python train.py --train_examples=203450 --color_jitter=0.2 --encoder_activation="geglu" --encoder_mlp_ratio=4 --encoder_fused_qkv=false --encoder_parallel_block=false --encoder_inner_norm=false --encoder_pooling="mean" --text_encoder_head_dim=32 --text_encoder_qk_norm=false
Rows from block 8 of the image encoder of a small contrastive image-text model, named by matrix and row number. Rows with one number belong to one neuron. Each number is 128 + 24 x the weight over its row's rms, rounded and kept within 0 to 255. All counts start at 0. After the name is the row's rms in percent of the matrix's.
Before each neuron's rows are labels from the 100 images, of 14848, where the neuron reaches its largest size: "colour at peak" is the nearest of a few named colours to the mean colour under the peak. Only what is clearly more common there than usual is listed. The data: regions of photos with short descriptions (Visual Genome).
# gate: MLP gate (encoder.blocks.8.mlp.gate.weight, 640x160), inputs 0-79
# fc1: MLP up (encoder.blocks.8.mlp.fc1.weight, 640x160), inputs 0-79
# fc2: MLP down (encoder.blocks.8.mlp.fc2.weight, 160x640, transposed), outputs 0-79

colour at peak: red
gate.70 137 [140 129 114 135 143 154 130 113 169 152 113 140 104 135 166 193 117 130 107 149 141  60 149 156 158 134 125 136 152 123  91 158  95 133 153 103 153 106 135 137 183 133 140 166 112 121 117 135  87 156 121 149 153 112 131 130 174  80  74 119 145 133 150 128 124 110  87 155 161 123 106 147 131  90 122 118  99 112 115 169]
fc1.70 146 [121 135 113 162  82 108 150 122 130  96 152 122 184 126 131 133 133 100 103 107 151 152 127 101  85 114 172 138 123 120 119 144 158 130 127 124 125 168 104 129  99  83 139 139 133 118  99 126 115 146 127 194 121 143 131  75 104  92 137 163 130 137  95 115  94 140 142 147 113 137 152 173 132 136  84 128 142 135 170 110]
fc2.70 137 [116 121 144  95 136  90 171 125 129 119 107 100 125 119 134 156 116 120 145 130 112 157 144  88 121 153 152 151 117 125 123 139 142 128 143 168 151 142 123 110  77  98 132 160 133 134 118 163 118 127 152 160 119 161  97 145 167  82 107 112 131  87 145 147 170 143 141 173 104 134 115 110 135 105 109 111 107 128 128  65]

colour at peak: red
gate.113 147 [162 172  95 113  93 131 114 155 108 103 118 129 149 152 187  86 119 156 100 135 119 137 109 112 153 135 154 160 120 103  99 110 147 103 134 120  92 122 106  83 217 109 137 151 124 147 129 143 112 121 107 116 101 125 130  90 121  76 119 143 168 109 156 131 116 175  95 124 127 115 122 145  97 132  96  95 144 102 147 108]
fc1.113 165 [124 117 149 128 129 137 126 124 111 166 159 141 123 196 127 116 136 111 109 160 147 118 132 127 155 163 124 130 106 127 124  90  93 128 107 141 119 144 133 130 159  93 156 116 121 140 131 151 158 143 156 148 146  83 172 161  96 164 156 147 118 111 148 114 114  81  79 101 104  97 115 116 113 102 170 154 135 154 108 133]
fc2.113 153 [ 74 105 125 158 161 117  89 144 132 117 143 126 162 135 102 123 130 160 138 132 101 160 118 162 101 166  74 101 112 139 159  77 141 133 140 127 144 124 171 160 134  75 142  73  96 109 141 108 179 121 157 145 165 134 175 127  98 146 135 146 118 145 101 108 159 136 162 120 134 143  98 121 118 113 107  94 113 134 128 126]

colour at peak: green
gate.255 134 [130 163 142 151 135 147 166 140 141 111 107 108 158  99 165 113 139 108 134 135 152 134 153 147 133 117 123 136 116 143 117 101 106 115 132  97 167 103 105 126 136  84 115 117 115 135 126 130 135 129 104 101 168  79  80 123 150 145 150 123 133 111 138 105 121 142  93 135  74 115 158 148 120 152 104 126 102 153 127 109]
fc1.255 144 [107  88 123 118 121 142 123 137  82 141 151 158 111 166 113 144 143 159 129  88 122 113 150 105  78 143 113 113 115 172 146 130 114 131 121 161 104 149 132 108 156 144 146 148  99  96 153 122 167 112 147 127 101 157 122 116 176 117 128  81 112 104 128 110 128 145 136 129 114 108 137 159 146 142 126 120 155 105 141 146]
fc2.255 154 [118 153  97 142 117 115 140 144  94 126  91 129 131 132 153 120 168 142 126 179  96  91 133 129 103 188 121 124  94 121 144 117 147 111 158 134 116 163 115 115  95 147 151 130 157  96 159 130 119 127 139 137  86 123 170 147 110 117 130 103 101 103 102 135 117 134 114 119 150  75 126 145 170 189 164 112 124 125 159 120]

colour at peak: green
gate.53 176 [150 150 116 130 117 110 131 135 162  85  89 119 131 105 150 118 134 104 140 118 176 102 138 100 132 142 146  99 112 123 140 121  87 149 181 122 161 113 138 132 137 116 102 147 153 145 103 109 118 184 132 104 132 100 145 133 137 110 131 161 134 121 153 176 127 143 139 120 136 121 173 127 138 117 158 142 123 166 160 118]
fc1.53 186 [103 119 140 118 155 110 122 106  99 153 132 125 143 150 101 109 161 138 128 122 104 155 101 104 143 135  84 166 151 123 165 143 160 117 110 134 113 146  80 126 108 184 133 112 131  99 114 142 103 125 131 153  86 137 118 153 132 122  87 156  82 132 126 139 140 109 101 154 163 146 138  96 143 117  94 105 159 124 132 152]
fc2.53 187 [129 129 145 137 144  95 123 166  88 151 158 122  99 142 100 136 158  76 134 119 121 102 166 138 100 147 118 134 148  85 130 164 135 108 130 163 125 175 130 145 135 158 148 145 130 168 131  83 115 116 128 115 139 165 141 131 136 120 118 147  91 156 130 156 129 114 147 122 128 121 167  96 129 139 100 120  98 122 112 146]

colour at peak: red
gate.380 065 [110 137 118 141 154 150 148 134 140 101 118 134 162  96 159 122 155 113 115 128 135 100 147 106 172 149 185 136 142 131  69 184 188  93 154 123  89 160 103  88 150 160  80 129 116 137 137 144 104 124 118 159 101 111  94 140 130 113  82 117 117 140 180 129 120 114 128 111 127 107 118 155 120 146 104 141 138 140 154 149]
fc1.380 074 [117 147 130 167 174 126 130 147 164 132 115 100 141 102 157 140 122 126  95 109 113 114 153 128 163 132 151 105 131 130  96 206 175  99 139 109  89 146 122 121 148 151  92 166 151 126 120 151  83 125 123 147 126 122 118 136 133 112  82 140 133 118 152  91 117 105 136 127 139 131 136 119 141 126 102 130 156 136 154 153]
fc2.380 074 [145 133  98 110 171 127 143  97 105 149 110 158 146 120 114 155  99 102  89 131 102 118 147 111 143 169 152 109 144 109 140 195 104  95 146  99 136 122 158 158 142 107 142 142 107 167 128 113 129 118 120 125  70 123 146 156 148 120 135 114 171 171 137 118 139 130 124 146 141  73 125 150 130 129 123 167 112 166 131 121]

colour at peak: brown; red
gate.153 006 [131 142 135 102 150  83 129 140 116 121 112 130 165 147 145 140 112 113  92 158 114 137 139 154 148 119 118 116  86 146 123 140 107 143 116 112 140 108  78 138 165 134 114 151 110 167 129 129 103  92  74 123  94 124  89  85 107 102  78 140 144 170 119 103 152 130 159 152 149 139 172 128 130 117 138 140 143 158 161 117]
fc1.153 006 [148 115 107 160 103 172 139 136 119 177 125 124 113 112  86 155 140 140 131  82 134 105 112 118 108 128 107 124 177 105 160  98 145 127 135 149 109 163 148  94 119 130 124 121 172  97 138 128 176 138 161 144 161  98 171 162 159 149 171 124 142 122 134 131 108 129 126  88 104 137 109 119 150 141 116 139 128 117  76 153]
fc2.153 006 [101  79 136 142 165 123 144 119 153 134 132 148 110 147 128 142 156 135 151 122 175 142 118 130 112 131 105 164 145 163 132 106 139 123  55 176 131 162 146 143  89  58 126  74 116 159 132 152 162  97 121 132 140 116 160 142 140 122 124 113 161 141 146 155 162 115 145 117 126 103 136 150 104  97 121 104 138 136  99 165]

colour at peak: grey
gate.114 104 [155  85 129 137 124  86 144 126 120 158 121  99 137  87 113 139  85 138 138 142 138 151 143 109 133 113 133 159 152  94 100  86 159 137 159 141 154 148 144 131 139 135 128 105 111 146  88  80 113 120 101 129 141 143 160 143 126  96 100 138 123 132 119 182 114 105 128  90 117 137 145 136 125 111 118 148 108 122 128  93]
fc1.114 099 [124 137 150 156 124 122 139 166 120 104  79  88 133 117  99  89 123 126  82 135 122 128 100  95 177 110  95 125 122 126 165 155 131 153 104 122  95 154 112 128 130 122 110  88 133 136 133 127 134  87 126 162 127 116 115 122 161 128 101  99 115 116 156 165 103 175 115 144 177 147 144 152 111  74  82 122 152 131 132 167]
fc2.114 093 [151 103  93 124  78 123 142  84 127 117 123 159 148 131 126 159 132 152 187 150 110 127 151 107 184  84 139 140 131 135  88 112 111 118 146 112 122  98 100 121 102 102 143  76 134 143 155 130 109 146 126 115 150 112 111 133 145 151 115 133 182 130 181 166 150  79 143 146 157 165 105 159 163 144 150  95  87 154 105 163]

colour at peak: grey
gate.592 200 [101 142 153 121 153 118  96 121 115 167 136 141 141 132 104  96 155  99 150 134 113 103 104 145 147 143 144  79 168 146 113  82 124 129  95 147 152  97 117 142 132 164 152 110 154 155 156 137 107 153  99 128 139 141 135  94 149 122 100  92 123 118 132 151 114 117 112 157 126 106 153 113  98 109 150 141 128 172 122 172]
fc1.592 223 [145 140 137 132 142 115 126 101 160  89 122 118 108 130 152 112 124 135 148 126 101 112 154  91 138 144  90 143  98 125 149 117 161 120 164 171  95 117 121 135 109  93 130 188 101 108 134 122 115 120 153  67 112 121 141 169 122 114 115 141 144 139  98 168  82 123 135 132 139 131  93 141 139  99 134 109 125 114 167  54]
fc2.592 219 [128 140 138 163  83 133 167  60 149 116 117 133 127 134 111  95 116 151 121 141  99 121 127 148 123 149 148 100 129 151 111 114 146  91 178 149 113  76 119  89  98 137 154 112  95 139 144  88 149 108 137 130 140 124 132 101 120 141 193 167 172 123 118 110 121 154 129 184 147 147 130 122  96 153 165 100 158  79 168 129]

colour at peak: brown
gate.251 014 [108 191 102 108 165  82 152 133 132 150 107 148 108 127 125 130 137  96 117 141 106 161 104 132 146 146 133 141 124 111 125 158 134 136 120 118 156 119  96  89 128 100 125 159  96 124 166 112  74 118 118 105 106 142  86  86 114 138 116 150 117 136 141 143 108 112 161 133 150 111 132 143 137 149 116 109 112 141 153 110]
fc1.251 014 [122 187 115 112 171  80 157 118 125 155 116 143 111 119 133 142 137 109 103 130 129 163  88 122 135 142 146 133 140 126 112 167 123 138 118 112 161 101  84  84 118 106 126 158  83 114 146 122  98 101 122 105  90 155 101  81 114 122 118 150 121 143 150 135 104 111 183 116 142 123 132 149 135 157 130 113 127 133 153 116]
fc2.251 016 [140 206  88 105  98 139 149 126 106 137 101 135 191  94 124 133 137  91  84 117 125 104 130 102 146 154 122  85  95 125 104 123 112 119 167 117 114 123 101  86 181 145 122 174 141 151  84 144  99 127 116 124 104 122 111 127 112 136 103 128 143 156 103 101  84 147 144 147 145 119 122 120 162 166 165 183 124 105 147 115]

colour at peak: brown
gate.374 009 [141 154 123 118 155 171 133 162 161  79 103 135 111 123  63 154 127 122 130 145 135 136 134 127 141  94 156 121 155 143 152 157 149 107  97 103 149 146  70 141 104 133 139 143 137 115  93 169 140 141 140  60 134 132 111 153 120 127 111 152 141 136 152 131 113 131 103 130 174 123 102 105  91 113 122 172 148 113 138 133]
fc1.374 009 [118  81 100 107  88 100 106  97 120 169 148 124 182 135 193 128 134 122 145  99 119  91 114 128 120 162 103 145 108 142 109 122  79 148 136 158 104 101 196 103 152 131 107 131 103 136 153  92 111  91 113 178  97 144 144 106 145 125 144 107 106 111 107 105 144 130 151 134  83 146 129 139 143 160 152 119 108 147 115 134]
fc2.374 011 [103  67 132 113  96 129 122 101  84 153 156 165 119 164 164 158 107 120 133 140 145 108 109  90 133  94 140 136 147 134 100 121 117 134 192 154 137 156 144 117 168 144 131 103 145 139 137 164 133 123 147 159 130 133 123  92 121 159 134  94 109 126 128 120 150 121 120  86 132 130 172 158 120 141 102  74 129 160 117 149]

colour at peak: grey
gate.100 097 [160  83 156 110 139  97 141 144 120 113 155 130 123 106 133 150 135 141  51 146 127 148 116 111 119  95 124 122 142 128 125 120 127  77 139  94 121 148 143  93 105 167 148 146 137 148 149 117 139 138  98 134 121 124 144 174 163 153 124 141 161 147 127 130 137 114 118 137 126 102 142 136 170 122 123 123 126 118 166 155]
fc1.100 095 [145  82 117 104 150 140 160 147 126  93 111 100 145 119 158  81 137 102  89  83 121 129 107 174 157 154 140  96 168 137 174 138 141 101 156 117 113 106 132  91  92 128 140 116 120 154 188 122 106 137 135 162 155 108 128 157 187 163 164 114 157 149 142 127 161 127 104 145 133 105 128 106 138 130 135 144 114 123 121 158]
fc2.100 112 [172  93 165 146 125 113 121 109 124 116 125 137 138  99 144  93 109  78 157 101 144 162 140 123 164 133 123 119  88 147 128 155 125 164 142 133  84 164 125 122  98 110 129  95 111  99 154 168 130 138 139 115 101 148 163 114 131 119 118 120 163 107 106  85 154 105 148 141 118 149 132 109 134  89 160 125 160 148 140 175]

colour at peak: brown
gate.621 166 [137 132 114 127  97 147 132 112 127 146 156 101 157 164  98 124 135 101 118  96 106 118 127 153  98 161 134 119 100 110 108 183 152 134 110 149 114 119  97 115 114 130 122 105 138 103 116 153 152 127 148  86 187 154 163 178 111 139 127 148 180 151 130 121 134 105 136 174 162  85 137 116  58 126 113 145 122 191 122 124]
fc1.621 171 [145 117  96 102 151  93 160 115 143 125 112 141 119 126 128 135 122 129 139 137  97 113 113  93 129 149 121 146 145 132 107  71 128 175 144 144 101 138 130 128 167 109 136  96 156  92 138 157 138 124  80 127 108 105 118 120 125 109 184 136 136 142  94 105 135 140 125  87 135 138  86 145 128 172 115 136 113  99 159 174]
fc2.621 163 [104 122 109 107 115 101 117 174 138  79 154 151 104 127 144 126 124 113 120 120 142 105 126 115 172 160 118 142 117 144 158 112 105 114 135  75 143 129 144 129 171 149 104 102 127  89  93  89 126 134 121 101 117 107 113 116  98 124 145 122 155 113  91 143 161 129 141 144  76 200 124 137 159 164 116 137  77 105 135 124]