{
  "encoder_arch": "vit",
  "model": "contrastive image-text model",
  "dataset": "regions of photos with short descriptions (Visual Genome)",
  "train_examples": 203450,
  "image_size": 64,
  "crop_scale_min": 1,
  "horizontal_flip": true,
  "translate": 0.12,
  "color_jitter": 0.2,
  "tokenizer": "word",
  "vocab_size": 6471,
  "loss": "sigmoid",
  "embed_dim": 384,
  "encoder_norm": "layernorm",
  "encoder_norm_position": "sandwich",
  "encoder_activation": "geglu",
  "encoder_mlp_ratio": 4,
  "encoder_head_dim": 32,
  "encoder_fused_qkv": false,
  "encoder_bias": "all",
  "encoder_qk_norm": false,
  "encoder_parallel_block": false,
  "encoder_inner_norm": false,
  "encoder_moe": "top_k",
  "encoder_num_experts": 4,
  "encoder_moe_every": 2,
  "encoder_expert_mlp_ratio": 1,
  "encoder_experts_per_token": 2,
  "encoder_shared_expert": false,
  "encoder_patch_size": [8, 8],
  "encoder_conv_stem": false,
  "encoder_layers": 16,
  "encoder_width": 160,
  "encoder_positions": "learned",
  "encoder_pooling": "mean",
  "text_encoder_causal": false,
  "text_encoder_width": 128,
  "text_encoder_layers": 10,
  "text_encoder_norm": "layernorm",
  "text_encoder_norm_position": "pre",
  "text_encoder_activation": "squared_relu",
  "text_encoder_mlp_ratio": 6,
  "text_encoder_head_dim": 32,
  "text_encoder_fused_qkv": false,
  "text_encoder_bias": "all",
  "text_encoder_qk_norm": false,
  "text_encoder_parallel_block": false,
  "text_encoder_inner_norm": false,
  "text_encoder_positions": "learned",
  "residual_init": "none",
  "optimizer": "muon",
  "muon_scale": "original",
  "learning_rate": 0.0093,
  "momentum": 0.9,
  "nesterov": true,
  "orthogonalizer": "polar_express",
  "adamw_lr_other_params": 0.0015,
  "max_grad_norm": 1.0,
  "max_steps": 6300,
  "batch_size": 256,
  "epochs": 7.9,
  "lr_schedule": "wsd_sqrt",
  "decay_fraction": 0.2,
  "final_lr_fraction": 0.1,
  "warmup_steps": 1260,
  "weight_decay": 0.09,
  "adamw_weight_decay_other_params": 0
}
Rows from block 6 of the text encoder, named by matrix and row number. Rows with one number belong to one attention dimension. Each number is 200 + 20 x the weight over its row's rms, rounded and kept within 0 to 999. All counts start at 0. After the name is the row's rms in percent of the matrix's.
# q: attention query (text_encoder.blocks.6.attn.q.weight, 128x128), inputs 0-127
# k: attention key (text_encoder.blocks.6.attn.k.weight, 128x128), inputs 0-127
q.73,103,200,204,187,222,237,197,192,246,216,170,178,195,204,207,207,164,213,181,189,211,207,221,191,170,200,218,192,167,177,181,182,170,206,225,202,190,230,209,146,207,204,189,201,217,163,193,218,178,220,221,233,209,197,221,228,207,200,193,220,229,189,199,209,220,209,193,188,167,182,209,242,213,191,200,196,239,185,214,217,202,216,221,205,184,170,205,164,179,175,219,204,184,171,209,178,200,183,210,178,193,200,219,221,185,206,196,206,190,219,181,163,227,210,197,223,200,249,159,193,205,176,206,205,166,214,177,218,178
q.74,097,211,168,224,223,203,187,200,187,211,204,164,241,193,198,226,175,171,237,211,178,207,195,211,181,215,208,211,194,204,176,174,209,180,208,176,215,176,215,199,199,199,225,215,219,184,191,219,218,197,235,201,170,210,233,231,233,239,193,157,224,223,207,235,209,168,233,198,189,194,184,172,209,183,184,211,215,186,217,186,203,215,195,201,155,175,184,163,189,175,210,192,192,174,199,228,210,243,180,205,203,212,196,180,214,197,200,208,200,211,195,167,210,176,213,207,206,162,189,220,237,191,200,167,184,188,179,214,225
q.75,097,227,183,205,206,188,208,249,196,183,185,189,167,195,213,171,210,215,207,173,219,216,226,215,217,210,212,192,167,207,202,198,205,193,171,219,227,181,187,210,233,207,183,177,203,202,175,189,149,167,180,178,182,171,211,210,185,202,224,202,207,206,170,222,222,178,197,202,192,207,206,204,184,195,188,198,210,213,219,193,186,186,210,177,147,228,241,228,238,229,187,224,180,186,224,231,196,171,155,218,208,190,213,227,189,187,211,187,182,194,193,235,193,206,202,181,225,201,226,200,198,199,204,220,218,231,153,192,210
q.76,111,225,181,230,225,209,222,226,179,187,217,191,206,212,227,246,215,203,186,200,191,182,202,190,202,254,202,198,203,211,192,173,205,157,194,177,211,183,179,193,191,206,191,211,189,202,264,172,200,217,258,175,162,214,175,200,208,217,201,197,203,194,161,171,242,202,201,188,201,225,200,190,205,211,209,192,189,211,219,165,203,205,211,180,204,192,184,181,206,207,188,192,179,197,240,187,178,221,216,224,175,212,201,189,163,186,185,237,207,170,198,219,213,213,174,187,216,200,189,216,206,180,205,191,181,197,172,233,173
k.73,095,205,235,216,201,212,213,203,184,199,208,207,190,223,186,183,187,174,224,193,216,202,184,191,209,178,177,210,205,192,181,171,193,205,180,209,260,171,207,202,191,199,229,209,207,205,245,238,207,206,202,198,190,214,182,195,191,221,209,199,231,154,184,176,194,234,233,227,208,199,239,168,228,203,160,180,178,197,190,197,209,221,203,188,222,182,203,219,169,179,184,206,220,206,180,176,211,217,197,202,206,177,177,208,232,200,217,186,187,215,228,199,169,216,160,224,199,235,180,213,156,176,164,184,210,201,200,172,189
k.74,091,181,224,198,192,209,158,180,205,183,173,207,148,190,230,192,186,181,209,241,169,214,177,204,196,235,224,190,224,236,181,212,203,213,237,209,213,189,213,200,196,212,203,194,215,206,204,194,233,214,179,178,198,208,231,194,186,202,196,173,208,182,205,178,185,236,180,217,209,207,233,188,213,213,208,189,185,193,186,165,194,167,199,221,203,218,187,175,191,209,191,213,223,206,175,214,199,220,190,182,216,231,156,205,232,179,203,185,262,213,205,164,190,216,227,217,169,210,195,175,185,184,210,194,197,208,224,231,186
k.75,098,168,213,190,221,207,174,224,205,175,198,208,190,231,188,192,223,230,214,221,150,205,187,192,187,179,210,210,227,190,231,221,209,185,244,207,223,176,187,235,198,213,224,193,195,175,205,178,193,203,196,195,209,178,215,147,198,222,198,192,197,182,167,190,193,200,212,192,212,208,164,162,151,161,197,213,209,209,190,192,173,185,219,211,217,185,213,197,189,193,176,212,194,185,225,207,164,206,203,238,190,184,219,217,199,218,210,227,173,179,212,196,184,175,173,213,212,175,218,223,218,230,207,202,253,212,216,208,198
k.76,112,190,186,221,240,209,176,214,196,183,175,205,177,190,215,211,191,191,183,195,178,170,207,165,215,187,222,197,219,185,199,234,218,174,197,189,165,172,219,173,209,196,207,166,215,212,225,192,232,203,182,181,189,195,236,206,196,172,197,223,208,202,211,193,198,149,216,202,214,201,218,202,213,176,198,224,186,190,172,217,189,173,206,181,216,196,205,228,198,224,205,185,205,200,232,202,199,181,185,201,211,205,178,197,210,205,201,177,200,228,233,233,130,177,246,200,228,216,215,183,160,206,167,236,208,216,202,203,217