Rows from block 2 of the image encoder of a small contrastive image-text model, named by matrix and row number. Rows with one number belong to one neuron. Each number is 128 + 32 x the weight over its row's rms, rounded and kept within 0 to 255. All counts start at 0. Numbers have three digits each.
After each neuron's rows are labels from the 100 images, of 14848, where the neuron reaches its largest size: "responds to" is what is common among them. Only what is clearly more common there than usual is listed. The data: regions of photos with short descriptions (Visual Genome).
# gate: MLP gate (encoder.blocks.2.mlp.gate.weight, 640x160), inputs 0-79
# fc1: MLP up (encoder.blocks.2.mlp.fc1.weight, 640x160), inputs 0-79
# fc2: MLP down (encoder.blocks.2.mlp.fc2.weight, 160x640, transposed), outputs 0-79

gate.142:132122088120171152163167181113053125088156113187144172152072103138127118093132150166092212140113123121144169148109179131126088142103187173144130133108109103093077146149134140180145123085115113174121237141091134146167133114098157105134199138
fc1.142:110120171143091088077095052143198127163130144081105071098167149126146169153109114089151066130175133141103066107148091154127164127188067090125133101159181149132176147111134109089128147156156156080140040110144119123077132152121115141134072094
fc2.142:186116155101113154032175121094118131176080108161110155148147203102168151132089124089127120117154095166151143119047086177145130097108150088123113163145122158110150100079151141086177087115130198087162185103105153060110162113100150149188102131
responds to: text has "grass"; text has "green"

gate.491:113110142119155174114142140089148118108169139141145141157113083171191139051113109116139155126095159155140161151117133113159119102079075105149143121121102157091150090187116113139157093110143073162116147172136065128175130096153171149055151137
fc1.491:135101080100117108139104102118096094140118140107156104065116160164117135108119107116095162074102154133154154169151106102145169082176078074108143097154099166153146112148088109114112143156138089148130086130122070043136159149116145142107118134
fc2.491:185171122138140153116159110160152135145121065107153187102138166113102193151085093057153091111119139122096184110110120143150152127095106119122131178140141172138130137158150086115075125100086161149182118143125118091129115154196118075143112162
responds to: text has "man"

gate.245:143164089157133187160089090154146078149100124085132079104084145121099139069199121145127152092168128120112138180116138089124111105103107095147110104104139167129111107127142127163142124110117159163110113132127134087154143128073164159175094202
fc1.245:170207075129166136100142108142195121137116139113112071142163131105143089123131093111158158114108113194159147149092150096157128103119093116116113115066089137125127163099137113189189100159119090131087089137187123105138113125117153176165124157
fc2.245:069107105141170117086195123164124161153119194149135046149127150125143129113178147156173141131095109114099138111114156145077158095196103083097097097112139155060139177130124109098061099114184125169111127122151159139120122115160188129191095138
responds to: text has "white"

gate.525:095130133130138122092152132156145122145128156143086122131134131109117153105058116162165142197109148081088162128167203137122095083138150127131095103088075167122094128157123123128125096144079066142200134126155120109125077180067146161119128173
fc1.525:108167101112137109138132129146145079154120178154071122160145155121110168118047109165134122172134159096125163157164174143151088071158118131119095118121084165114075144175064144155109118139073053143167154111169110129138101144082141114131089147
fc2.525:108129153097107124151159183078185107121109201128136135162119181128132159115098173118179034141174114126113142159156157119106103100145127127055145097110150113119179168143139160131070141123149121128096208152138094072140049109107092152165204162
responds to: text has "zebra"

gate.375:145175122143083071095151116139100142148107151111098125166091212124151082145139118155139101159137110106132089065151163107117089092078133118156121171072178162121141151157160174181124123115183155159103102128134156126141106195162071123185129176
fc1.375:154132096139116119102116105075137122132173109127125083106151172121176115157098160138197133117152155127120079082101094107099162080105123110141085167167158190064119153114168135116120113116127143142122136212117199117134126175157122144130116151
fc2.375:112096101127112173097188113139223164162130109095133138133139071135163159146117099141086145147135053127185087137121122115187130095132152107095112130094059104136168088165102162084167121095113138116087138154127222126110140146154105140169176181
responds to: text has "white"

gate.212:161149130142116129126122120076077089117156143110168126188179123116141114095196173104128082099169126134111109135109101130079115121120104150069106160151159191125101114105165112082105112138128099149080080118136125130186127163085103126080155170
fc1.212:191125093114116098140073129128102184153182184160027110095141086091101063097125153117185182128143120128100092141136144155145119142147100168096123110114110179135088126142066091118124104144157111116118076151100203153117102093147080119151123140
fc2.212:140093170063097103173152103120124146154160161152111171102113141159137157096092102168090104065075158124093154152109190112125159135125132097119087137120172117204112139162098158082144131111160172113144131119140140150091135096181092123130081124
responds to: text has "yellow"

gate.174:152122171101156156130075160121164095097140118127138100116160149152113068078074141145144140157090121188162110129078191076112112139093094188152136135100138105093122128190067162139127069133147142077158067164136146093144120143146132116103082118
fc1.174:102101079118084105120170123133088167137101117155084158154109108076134151148192112140134110121141106066106150139149062150141154120143157093090110130179141180156165147049192050136149178114110095177110207087137087130146131109097144134132172129
fc2.174:137125120128112125127143092164167126067105084129135183094082155148134127132182092128141152115111095106156216107079141176130115083212140161145106151108120086083189082156133128131184161070153101101089111072103128124119180151097061110147099092
responds to: text has "blue"; text has "white"

gate.5:140102118104185198150146170126097132098121115116140104083097063109098124131141124166125144116110153169098108135156117141158134173154061145043133108163157120145113138159120154119071060143137075067080090162090133117142126099141127069114065141
fc1.5:113148128128191186133120134166120113107119146117146121076121090117098121138139137122144144100117137147093081106124078159137103176147041158080157113154150151169138132159111151119110091152143067071088100131095152093122124094115131077121031169
fc2.5:131080154162158162163103127097091129184164143137141133119102062114080148086161143123157101075128133136082132047182166060160120140188061177108085093148093089122073130083056106123112094100166167155152113129169107141169097148133111123137151123
responds to: text has "yellow"

gate.317:155058120153121120133116115144144148135125123122091127168155107068109105137186139092125104158132121140154165127180098215154111111142132182143110153102122146119118101104172106066093086123078111154076130099185085173117165109112153132136067113
fc1.317:091127089142084099133092076159162110137103121164144138073144132138150177139152096195141124096138182101082156082105149155148089101153064162162119098112133144150181186138129112159132182149169139085174111061104160097123127126152091087064206148
fc2.317:129109130080103188132097134124157170119128074130108154131115142152108125118180111097152062182124145118154130119147074100172140168158171086165157117099092052092119197138188099153033109108119159142083123127139148147167149152146142148074132161
responds to: text has "blue"

gate.206:179136140108136153145110166148124146149131115074099140121113128133191119114105152104107116180129111095110100146130134130116136166148197153090129144109183103156143127164154126176138064127124108122113160107121125092162065177127102182163138121
fc1.206:095132079187163129159113140114070114139138128111124152113153212191119076094160137108057170097105100147104080167100104144128074077149040118139111175134094097124186163133053126109137132116145139138055146113163184112140102113183157091143124135
fc2.206:102119103134164137124184136113115022124149082136036163196114089162155109139131168175138142085100132159103136099098133062086103065098105111165111074175098109142127149156110067099059146112121118138148115139119143146129107118202113100153121141
responds to: text has "sky"

gate.219:120112138123087067106144158104094104164053173087084191126127128114145147090125109112135062147139112124129142159120090091148197106142186176095083103091121152075137083165105027120127134123149148127153099161111179105125154137102121128121119174
fc1.219:130134095093159143130137147126093079193117110157110172083131150151139097137106152083149083087155137111134101157090101108156132116124123130140111043079079117102130128156080071080158133152200163092112139138075131124119099136118148147163146182
fc2.219:157141106113094121143116107093106142086102162123106119069122107143088173129122140175146184148195132113160130145152118057138107175165137187085190048115127120116108186087129155112133159112163115134195109090134123150170106125096154140058105170
responds to: text has "red"